python train.py --arch="preact_resnet" --dataset="stained colorectal tissue patches (NCT-CRC-HE-100K)" --image_size=32 --horizontal_flip=true --depths=[2, 4, 4] --widths=[64, 96, 144] --mixing="mixup" --epochs=149.5
Rows from block 2 of a small image classifier, named by matrix and row number. Rows with one number belong to one channel. Each number is 128 + 32 x the weight over its row's rms, rounded and kept within 0 to 255. All counts start at 0. Numbers have three digits each. After the name is the row's rms in percent of the matrix's.
Before each channel's rows are labels from the 100 images, of 14976, where the channel reaches its highest value: "responds to" is what is common among them. Only what is clearly more common there than usual is listed. The data: stained colorectal tissue patches (NCT-CRC-HE-100K). In brackets: how many of the 100, against the usual share in percent.
# convs0: first 3x3 conv, stride 2 (model.blocks.2.convs.0.weight, 96x64x3x3, each kernel summed), inputs 0-63
# convs1: second 3x3 conv (model.blocks.2.convs.1.weight, 96x96x3x3, transposed, each kernel summed), outputs 0-95

responds to: tissue: cancer-associated stroma (30 vs 10.6)
convs0.48 080:135157080132122080154110137126176135100104092135084184114108129128134086091095080053138192118096141164093091180098127139135122112041151084133172153113113123154126118150122103055115108161116146
convs1.48 092:150115044100158166122143138153143094070145083117069121162109122143130172167135101068100170137113145139112038096133088139167099099135121116114161127118148120132098094125073081089033159118111114113094113130144096050147170128080133125129124134182134147131162157156134094074135097098107161124

responds to: tissue: adipose tissue (40 vs 10.3)
convs0.52 101:189149053041136114116147138152183144084132138117114111134130200083117114123128154118122111147107061160194099131128162080109095163150132088136161113061119083122090139124141126145145117139084127
convs1.52 097:088126134152096189133052083085170145141122121167077194128120071142156177102091117120134126085119119095169122155144111129080108117109138165159138098089086079131106144146100131085152176088108111116161180091139114068158090132149102119128085023121103139144141099130140094132126126105185167107

responds to: tissue: adipose tissue (46 vs 10.3)
convs0.4 094:126102173100141147118202137118100191090148124168093126121133131146105119087149061060115098125148149119128110101115103142135109139107206108083109110152232109143124117144090140107178101100112090
convs1.4 098:090140088097048137092092169107102138058091126134155093124117166110113126166072161126133174124106066119148093162125113122171097103130116128130107163132176073109130111156064155098117158180123120079104104139139104145123058102131100114160110115126165096121104110110032109160154156081078147161

responds to: tissue: smooth muscle (38 vs 13.3)
convs0.90 113:147107121094099057069061081134157081134140082081099130116107114135074130121117152139128110068179078141117108117134086092132100077154108119125088127138075164098109153154183144155109143068129146
convs1.90 106:099101156075187128108190116141056077110129138121124129080121131157138116098156096140105026144135098110120136137141112155118122134125123113175143126131094144066161170084197109179195173140138117205119167124129113122158166126163124116125113127076135149071131158099175118101144105168114083093

responds to: tissue: normal colon mucosa (38 vs 8.8)
convs0.74 116:121122114144082059129053139155144171091108118115145094125125122090140133115152113110046125034088128126126156112109131111118135085154123172137035161080149094138113154156123098147151125111156164
convs1.74 091:078146142119043126118103128172172160158165100144137121076140158145158158127004129116135118105126126097155215088146138145107148110150119148132145092151018107113134078106165180129148143118112120131148146119114133136104134098122119109106111096104129120152151188120161087132064164107159145129

responds to: tissue: adipose tissue (47 vs 10.3)
convs0.93 081:100149198156137121179136085135122138127119113076129149114083075073115126080152116084108114152067105117092092161088142137178087157113173125122095127134159084144134082182136064093116074112130151
convs1.93 089:140104146088099134114087153097083124061195184129096055161137136122085160202101123125119169146120114107141057130156106098135107072083156105156150110129160089093127067091132168092056120100097165114152144126163156103080081096135124153091097090128142116141150164137089100130129149085104146148

responds to: tissue: normal colon mucosa (43 vs 8.8)
convs0.83 094:078077086106190175138207148120093133151084122119086075136097141100131116107121095154106109156105103108147095123109094120113105128068187067124112110113192157125148105128177129111160079088132147
convs1.83 099:087123129090108185088134157077159151132159159097160188160092165120099179105086180172125161158086113107111079162128069081176123138107067156150110080141140051093128084145112154116096136156115135066130092149117116100094101139151117134142126097152129141167110115111043138133156113098075112139

responds to: tissue: smooth muscle (50 vs 13.3); tissue: cancer-associated stroma (26 vs 10.6)
convs0.58 072:172109042134121114149066106153141112093132101125111136163099178159133152129141106107108167165126162116072166106127120085097175120108092095100083059111087115161153118105108117127115158189084184
convs1.58 096:141160140129131087161134133110081072139105111118126166150067124120115192106090196119103171127150122156120097134096132105076120148114150081078117160084152132140179158164144130107132156147151137140105134137110145137167128155110119066042139116139123128000160127131124168107173176115101127125

responds to: tissue: adipose tissue (26 vs 10.3)
convs0.91 085:113128154124142135183159112101144108099130097113141186131121064166127132099110119064181125141132144131097097173146192113108094090109134125139097217099128210135115134105133126218125128103157125
convs1.91 111:129091117176101088127121107100143130161118086119125171090153155152179153101137034107139116070158085161161106105089171168085120114129160090099153169123198115120174103132159102142146145042125111150146104141099170146112156118124129176139144008156157143147103154133156131127125165144138110117

responds to: tissue: cancer-associated stroma (42 vs 10.6)
convs0.76 107:099139140161145108121184152153124084092139130091068149124132139143157113150162155153101084110108146093172098120051104095176148147154108089062156104180123132151136162150097188076156148161159178
convs1.76 106:141135005077163167152148078122106114097100087145149144169155102166176114156095130110126168132110157187115083123145112104203076123150120110151110133089107147195127147126068163106132153162104124151139103106082150159128131112115115131087130132056069121076124078141115089124131111133152153106

responds to: tissue: cancer-associated stroma (31 vs 10.6)
convs0.18 091:072070098160113181163107063164141133125111114091112155139105129113119087122139086102148107161071113095062117100125142144139133140065136178109117127140092110139123123140098109086111143169023156
convs1.18 091:105163131108144061142162155122074046111173153139126112091148092136117161114104130116127178132130162189098099111154119151125139162100135014092134118133164112046082114107140160098029177087121149153109117086134141118125174165134164126065150118126134143101132155137107128102129135115108136147

responds to: tissue: normal colon mucosa (50 vs 8.8)
convs0.54 109:072135078145111103100155148135127148140129150118108158072130099096183120122114150195123133124121126100217138073139141133115154179128125137119127152090174184147110148094065132113106031100113149
convs1.54 107:127063163134143151121097122139171121117056176139114172085100189109148167105102136125120165092113133074159162108123122141112148072093086118135103084084054066141093132104125143129185112184115124097104144153082159121032108110154125114103122146101143120170143105128065138099157098095114124082

responds to: tissue: cancer-associated stroma (40 vs 10.6)
convs0.77 086:142147156140141110104126192087078108105171108137115109155129096130142068124192106077136074085086102171114151143064142134102151134164144097073155106129191074174098096099095115109119121171107136
convs1.77 094:177154069143133062152126145123108093129086115156124096166158093109160120129111135136130165120150100131097115146138145102110130131112139079155100106130146166213156114098102174090117127141104123184151120071100126155143122099113119060097121124118141072000110100136135131150132142101141169159

responds to: tissue: adipose tissue (32 vs 10.3)
convs0.19 104:098096163196059075091050129085110155116088148147119134090184119107149108126117122165108119084124114136086149088177161158172128064092124118139111088155142119130138171146147104115198140125126142
convs1.19 097:121089104128024182150163108163067123130108104145143115148134185138096103150044135124139117115114136114101100078126083164164130073161138113138123111183084133138113169128160133108118099146113137102105145102069082118112154099140179169126117139059130122152090111122162053113104070092147133175