Rows from block 6 of a small image classifier, named by matrix and row number. Rows with one number belong to one channel. Each number is 128 + 32 x the weight over its row's rms, rounded and kept within 0 to 255. All counts start at 0. Numbers have three digits each.
After each channel's rows are labels from the 100 images, of 14976, where the channel reaches its highest value: "top examples" is what is common among them. Only what is clearly more common there than usual is listed. The data: stained colorectal tissue patches (NCT-CRC-HE-100K).
# convs0: first 3x3 conv, stride 2 (model.blocks.6.convs.0.weight, 144x96x3x3, each kernel summed), inputs 0-95
# convs1: second 3x3 conv (model.blocks.6.convs.1.weight, 144x144x3x3, transposed, each kernel summed), outputs 0-71

convs0.11:101136140207121111173112056126119117175080135195118129098075073109121198112111147111138166165108095064159140146094131181166134123134150183105184107099144127143132075129181102073087148121123102124171140116159120089179123140147121140052106141142141166131120171123139146149145168081153144134
convs1.11:140118129125147177094094112084139109136088096082167140130168130195155156118154134171102095117112131237092188145170155186130113128091155180117146161113146158097119117136093057115101187195134153073175193146113152070066
top examples: tissue: normal colon mucosa

convs0.50:113159195124080107112125114151093113155125085119181108107130186112137096168110119144142110136097153095139122143155096105117114121150128130139058157128111141120131164118150086116162159129187164136106114161079097121117161119188212172099145083132147072115114110059105079111104175110128133241
convs1.50:148069139130189106123124109158040111117165122131136105116121130030135105008115088159119110112105136124098118124112101117049131125156117088131173139143142141129140146148145121135108054052152118149111099143097117140141
top examples: tissue: adipose tissue

convs0.106:132137122122150124131138132136117181059114154184066093151090116123103111128148113113099106166113085147101130136079062108144024156135122128123130110136123154101175137126167100065140138169126142187128155105121150071167164081126136146154136136141154143115030117092153141141138169096153039131
convs1.106:136163125119116141155112114135105125148095139140110142102127154056147115124161114153115102125085072062164077141052140104140135138131124062150064119171147130152157141142110127146116089137077166129100098163141143139142
top examples: tissue: adipose tissue; tissue: lymphocytes

convs0.72:115137168109132090161189134104127163112067112077092134186131132075141128120176105089131114156138091114121133129065045107108116134164115147086097150126160127129152109106138179172166093136096152103138180122090092064129122101157152085080131099193124100055099126124115146163168093070142092125
convs1.72:111175112165113127117032073168097158170131137101089145167119153139150096136166103147134149124118113138127085167129076162158067093181162082163096127158173084154188135099153129140132126153143084127097152140130160092167
top examples: tissue: normal colon mucosa

convs0.95:076101139095076143195115085140172151163094069126126111150121129134159143136047089157174111163172139104123236116128160163096105140121166092124153113135099117146104124131129101147116109144120111119149097098132139112119148123105097151063048120108132162153118162092179152162066115112086084169
convs1.95:111119135112148146055126141146090131152140104093119140113129117120163130067120177118142115136077137115095122178117167143184128158137145173154113128183164148098138076157130147131079109165163135131115128137094094069121
top examples: tissue: adipose tissue

convs0.18:130152146101158073111140095128138130153096087084133119135148165093121120098177069140101114048128162085146112117137131120128099107126136118110132200137199144141109118106123110146125129121130123092134103122095075104045165140088103173142132065159171131132113146109047055122145139146067119048
convs1.18:151105191154134148140137134138148115088019061091111127123110118103137071107117131141062139102126118115103166153145141159100028153127104133121142136097137135145113137031213152120130095119127120120132075134102122147129
top examples: tissue: adipose tissue

convs0.12:143080183109127085133121097109120178138100162152139103084137129109135131162141153119120152114106096133107175080137086057180154098152118094100078084091000121171117171141185155152113163142122160143095115126165117151139121152168126158142102182076115141167166114132092143140136126144103120160
convs1.12:180126068134149078127128154086106117154144144157144139132152029134138127051132127129150106137076127162110135153135143133153135095127144139135057128181199132120131113168012106141080114175078090139147131110157102073097
top examples: tissue: adipose tissue

convs0.55:198134111130122125084093092127138099133114089110148131133125131120133129157121089091103143096143141135124146133150169110142109117186125129093162156139145083201165063088032136124109057163130143042163093140131161141078089106126118134068138106139172143092144102121056070133133140098083122091
convs1.55:106129157108131173098150117122147112086096028078095173073094143125142149159099164115100165091101133133066150146129124188095109152151115152127112110148112125097138082102127159058171152144124133141099044104099155085128
top examples: tissue: adipose tissue

convs0.44:190085158066188141142118168113126091100117142155149129158141138126129127149140152129087157145163106089133148105108109045149218093170128176121042077171156115102143124164141147088137141124147125139125106182151114136090148131147152129116166146216140183104134127102092141145124093114163174085
convs1.44:180132076122105111132117114127130077179171157104108145165149174166122107117085083100148116152170122135167144169144111121122084119167169078140064118170123133170191112123128147111148168117116116106093177112116183115163
top examples: tissue: normal colon mucosa

convs0.94:138219101151065111128119116159147123137104085194123105113124137122146134072155108141151149076149134106150151210090163146086134182088143089157133134142224099122149122159111140125105109132167135097187137155161126125096117078104143105141077071152183093116119153115067118133148180108104131125
convs1.94:133134105125155122135141112142210123121000000087127131140135125115140046137132165142000103107112102134146128126167131158129088147126109136136139116138145138128154145118128123113142152137076093098124061134122134140140
top examples: tissue: adipose tissue

convs0.9:185159131124127140099107100189109125056134143142119153108134073140131130160139066124051082169137113141089141169079083135119077169142118136156131098115156155098153207111155132056144140153167119175163126138081145126178163096161176149124160139138184080117107116125157084134150177141158102152
convs1.9:131103118086099069160136115160113126104137164127104188087106157091147178118122114169132121160116105086144110135129107122087114150109120114190156145169108105140161192131156151168181080089085165132087084199121146201168
top examples: tissue: adipose tissue

convs0.17:175177102176087176139144139172100067131136144134124077107141137113102143104168105163108133108127164140132123159107143175139118121076169122121152146178234105122107118110098122102087104138127155083164112123151142129059129112093113122155129025165166167062104196085124143132133138109131155129
convs1.17:152140187122112114153139124160200127141033119129155158132181172103140086146106099143087152143086082165146147131201119164051002169141124116150149127132101112132132142051209136128179140127078068103155109115127170169137
top examples: tissue: adipose tissue

convs0.2:119206115105028088123147115137172129089110080147111104151093094066156086119138117188098119077101176122140154232134125110079146186129136095155132150156171089081150117112122110132134153129173111110135142119139091123115139104045131128137109109139162119160105127142104119107133130098094100072
convs1.2:138141126110154121138121094139152094123066018084126095144134112096145000089123108122000128103117091137116137128156116161147163139132095132118119128121161123109104152123117110128108145112071135087128083118142108134158
top examples: tissue: adipose tissue

convs0.42:174146118099101149106167125107154138174163123134151113120105163129132105150131041091152109121145161080129148127147184108137113139167131197067252200143140154167122111160101112177078122124109114082165070135132150126189180154105124142168127154106156119141106116121097134077115145149119129124
convs1.42:133100194130115157109148133134029127088103090058126185094104134149123142127125153150118124112118151107140142148167180151114130143127072145128201051090109166104116169095157162140157092132168126124083134083118069125123
top examples: tissue: adipose tissue

convs0.40:123176045109081128104160126141170128155116082106097124121109073084131111110122084128147143067141113135125139193133160130076107171119116085149139152110175134149130109138074109102086101117137088043189101113077082098129195102075107106118077085106121114128100128122121078103105147124068128111
convs1.40:123117161137120122116116111150143085097015005071152115120125115156135102145087168135005076125108124136117144144179130153146139130102081157109130143151182122095075162111141147146135157129099114093125108137063112160133
top examples: tissue: adipose tissue

convs0.25:121122138084131056154164163143109090139174090125149070142108091174130095138152135146170157123149142144157174126162092152145136145223163187103136184165027117106078179175166172122088164175119129108168169111153174126122122144091127141134142166123171130119146145129112115148163138100114143129
convs1.25:110136126127113143134177127084051110122153109103113153175134073157157160112125148138157180131096148148144163114120144175167119154152119106143129071206166106122142095173043114103078104125148156152150139124114075089145
top examples: tissue: adipose tissue

convs0.63:138116156138113133217150169094129127124136141186099135132081165103177175133117204111163142120142089077168131130021145130122117148123152109074107099103145121125145048122134090065072180062164165106139112107141153152150122135079126148115154117164160145120125122077130142136112154121142163114
convs1.63:156126094090134110096106141130116167154124147134148095154171177194139132107164104164157117168177112163149133143174126161126101142118120099085105157167092151136076123143140038141123188121144144083168188110145163042130
top examples: tissue: normal colon mucosa

convs0.110:119205118103018084136112089168110120114112101158174121160134116090111104107149112179143159102108172092146130194117144158125109121120145097143130175149210119119146088147116124153111110136184134091147121132144078135069113093136147117100099067151143113111134143107041089156161172089118134145
convs1.110:119129118122151128147154114151168104090006000057119130143121097128139020115125141128000115106118103145102144128154102162128095127127120142133144141142151124123144143116105132107149144103082119089127050130128136125152
top examples: tissue: adipose tissue

convs0.35:136090135117193111114127138090114165126103111122099127117105104143115122147129173133079138138119103145116143111153088079183166176141105127099113103130000161170133138115181133113118155141084144157112182118137134120196136136107118149133137191043137128127134119148141172099118118111158152094
convs1.35:116104091127118120124138127065078103147091149180140147154144086114148102084132103125117086175075114137135147140120109132163142141152118116129135111194209135142126135182045111133122144149052096128119124113109129119125
top examples: tissue: adipose tissue

convs0.47:140147117094121165167164149175119084086135179159140118178177162127126138097146115125140143142136165139169108153130081138176064129091169076162125194143178143112117160149092144107146177089157152083145132064104105115112143106124129178119167092182177188110114109131086095140189166180100105095
convs1.47:124149145151120095158143156125214148130085149110124119156147160144133096112158070171067164124142062152130135094145107130100072113151135118120138129070084116133092146050166141135188132058110073093171111148144154126135
top examples: tissue: adipose tissue