From a checkpoint of a small image classifier: depths [2, 4, 4], trained on stained colorectal tissue patches (NCT-CRC-HE-100K).
Rows from block 6 of a small image classifier, named by matrix and row number. Rows with one number belong to one channel. Each number is 128 + 24 x the weight over its row's rms, rounded and kept within 0 to 255. All counts start at 0. Numbers have three digits each.
After each channel's rows are labels from the 100 images, of 14976, where the channel reaches its highest value: "responds to" is what is common among them. Only what is clearly more common there than usual is listed. The data: stained colorectal tissue patches (NCT-CRC-HE-100K).
# convs0: first 3x3 conv, stride 2 (model.blocks.6.convs.0.weight, 144x96x3x3, each kernel summed), inputs 0-95
# convs1: second 3x3 conv (model.blocks.6.convs.1.weight, 144x144x3x3, transposed, each kernel summed), outputs 0-71

convs0.33:127156153140140119126126152101154166119112129149115121143113079111124127110104098167153142102121112134110109166117127067096124201108106099181126113103152123134128137119115138103124151119128136128147185099131112137137096095104072121135130103095143142135113141167102113107168104141091107151
convs1.33:132112130134161118140112088111150129139077068089099114136112069071120087068126100122066104139107109125131134126142146132128141141119140102151112147130147131118099135116145134155130134153077093134108102149135145165150
responds to: tissue: adipose tissue

convs0.121:161113121134103154132117111095083113119121106086110149099129089131105149135147064128103114101100109150081089150122169129101112134110170148168142166106154125155149115103139132145130139124124128141137150116134128147095083116108108131127141109155164076113134127161075121132147090157133153138
convs1.121:099150140125114160158139109119171109133144118156145132135130171140122128145129112140163138128154106152105121128117160148105110123127148167145137152127100114141143125135207116134142136102149143158138132109142148164131
responds to: tissue: tumour epithelium

convs0.30:116120141138117121161144101144122153143127165112094167143126124107166172124075149146123139109135134139138142119127118109119123159118151114124115095083117137119114086104170138076144134104129102162146166120101091163083171100148176142108137111115113078148131162102166110118101142121148155137
convs1.30:127112109141146101142109147104062154125135164145114096124136123091119122091154131122141135167128098152123074106142129115121114123119085120086137143136129127108068147144120060120116101117124122160148157130089111138127
responds to: tissue: normal colon mucosa; tissue: tumour epithelium

convs0.120:098113111113113137113126160109156159145127147114100104125163107081108172118100131097107132114129104126137121122128139080108122102109141129134164079105137122080094110135153118137117190069117148131154136121131068130120159133154130130148113163131120175149104164166106128156153132146111126155
convs1.120:137156129130123135131086119121152151191147133111159123126142094149130149109117144124122103128148136164114122098149139121122153132163119141038146142107130099136067124122137086160103140148150098145119155107154126107088
responds to: tissue: normal colon mucosa; tissue: tumour epithelium

convs0.52:156112138144127137098118109138103118129098156146105105110132060101102107119167133077096070110113106114138133105095150130115138119146127131124136144093131139173143128079090141131110104126104123095155104108152117143130137099139079127121069124153174122101154092102124113122091132135107117122
convs1.52:094120112109162134159131145144152108110131147144114126059138147123150142173158101120140163119133088133105098154126066147146143124091123168123097126130089133107142114139158149137089131146144141110111108115130124140135
responds to: tissue: lymphocytes

convs0.123:128097175102118103161148186114117130103126127188121108094138184122162128105139153130127092131134065104113120114091123096093146127123148119110094111103116109111165157097137119137112165142151157147115156127152131163108141100139116171104080147118164125116142113119124120130131125155128104121
convs1.123:158090131122157106192145079115160125162135124138130121106147128137097125094170157098139141126134083146133103126141116157164126122074128129136122146138146147192141105119143092132111071168137126134168143154163130105144
responds to: tissue: normal colon mucosa

convs0.82:130133117125135094120133128136161147148122115093118106155117115123106123074128129177126141051133135148131069128149150074112107162126133107157146147140173132156161112145117137102144126118150140089119138100131102122136146115096117141160147090156158165135113150104113063137127129099101150130
convs1.82:125156142164145164128138122130134102099133089127142137132124149124126130108129101128147059181103138137144172136128107120090124084121132124109129180130107121091109142100173156148140150132132139114113136134102133145120
responds to: tissue: normal colon mucosa; tissue: lymphocytes

convs0.97:123121133140101126116125117137075133155094139144114099100109155072141144166152140157117117151115121128092124103098136108143080115101146122085139100066139147133155118094142097104130136126149180117167100080140120133151132120131149117113119148120131111128123109126123124116079158133146130203
convs1.97:126123096121159124120108110131107105145118101104187107137130125135143148066148071148135072140105125124130122149118105128107153122130109178133127180144137126127127150163126102159113156130116138091112114103101154105134
responds to: tissue: lymphocytes; tissue: normal colon mucosa

convs0.141:115131134098133106096155104121108117098113133139110089119195119105100134134134146119086154112186125133086118113137136130122116100136112102138137152118139123091124128136153095175169143118145134131168161095124069084144149132148096125102107132115132122100116139161102122129119115207126112122
convs1.141:118125123110070129129138111117178125148116119123140099115150075148123140129101144138139112140138066106136063136165118127099143124156129142128129152107132148104122159129139151130100144145127121143088131143178145132095
responds to: tissue: tumour epithelium

convs0.54:162123118158143157106139145105149123116137154150121136135170138106155147127154133090133117104093127128098056126094134077136164092145115157114103106099163123133145094107108154131133135105090161142121112126151135126095105128161098106126132079195133160079121137151102126124144126144125136122
convs1.54:131129109136128103135118130135169104174128134141144137145124146129122120148128102107123126134144101145118142157124112117099079126139143138140146126080102140148136117037173159135105121164132107090110144094154154132130
responds to: tissue: lymphocytes

convs0.133:112155145127148108063117132132074160150148097146112111125107153117098154142152133148104140107150119078082139150087158165101139131125136092107109106139136149104133124152158115087146143140121147157143161136125148141130128113101136114110105139137168087089159085163123114158139155103155159127
convs1.133:114109128101132150109138096110141129136133090121183107144116119160097154129098119119153102087101157126119153123135149138118152144155149161168143146149163107125167125141099127126151164139135149115109124147130137113148
responds to: tissue: lymphocytes; tissue: tumour epithelium

convs0.39:159130102112111139157155121108127155138105185088123144115113125155116166172182110120154091126143145155085143110097160144123106148148133106127157176128145185130148159141104135113149093132121126125134136125138159148164150118086135130150130096155138112135093120089157149096092100136102142135
convs1.39:117149174136142177132092123156146112128098120124134120123140186149134118148133091115132112104132145113120123148130143136092100126137138160160139160098070106109177142085177154115193158132121130102112110149130131152142
responds to: tissue: lymphocytes

convs0.96:135112154125129104164127113111209143134100152168096115119105096117098124088104113079134141126091091127141110125097116103108162116113121104142140116116099109126143146146125138141124105126110173113125162142156143111108140099160088123158107114130158185135133136096097113152105165132101111163
convs1.96:113134152144149146142123140115139139131121118142114184110089113143126081092144121079126081123121120156104148136106119134173130083099139120135116131100136140167146105126157139139086104166141117163131113127120144103103
responds to: tissue: normal colon mucosa

convs0.135:113139131140067089091125180131167157140160113127109105098143147141124104122077145141135152117145151140153143123095133099146149107148111118125127144138130137119116071144151133120117130146109157100116126120085154141096165079127155154168147122124173127165138135127096099150133138084124179141
convs1.135:128135114145114145098138109103135123144141110122126102110117151144131080095136156139121145102152126136136149124136121147139172145140100129115086112104142123137121069144162146106083097112171143158145103093146123068102
responds to: tissue: normal colon mucosa

convs0.3:132098099126137152112100133154110118088103158145129122086138104124158109143095126130149111141162147133115188135064155148141142121156151098119125140129137092159129151144062157139145106155120124122167092126089151148130089141114127108153104089132120143123164118082138099140082130140125142117
convs1.3:134149121110116142055106168133145151139141125129112151114119165136110168133102135108147141119129147065138127163118152116126098152151154142140097139150134125102150079145117128136147170129122133148089097121091135123117
responds to: tissue: adipose tissue

convs0.142:136113130161088093112150157096113163119095145164105113103141168088149120130136139147159141153117133124113142113085109107165120103169156120113122160157127137122143085115157118111169122171111152078111138158132137104089171125127146144161131097130136114142081096159101137150127144103104132151
convs1.142:138125140148133120085124110081149139127155122124102091104133133111120051119125152138134157096143144110143139126119117133128127125153113096178079124104158134094130059126140148127079090098131128153135150179139132091087
responds to: tissue: normal colon mucosa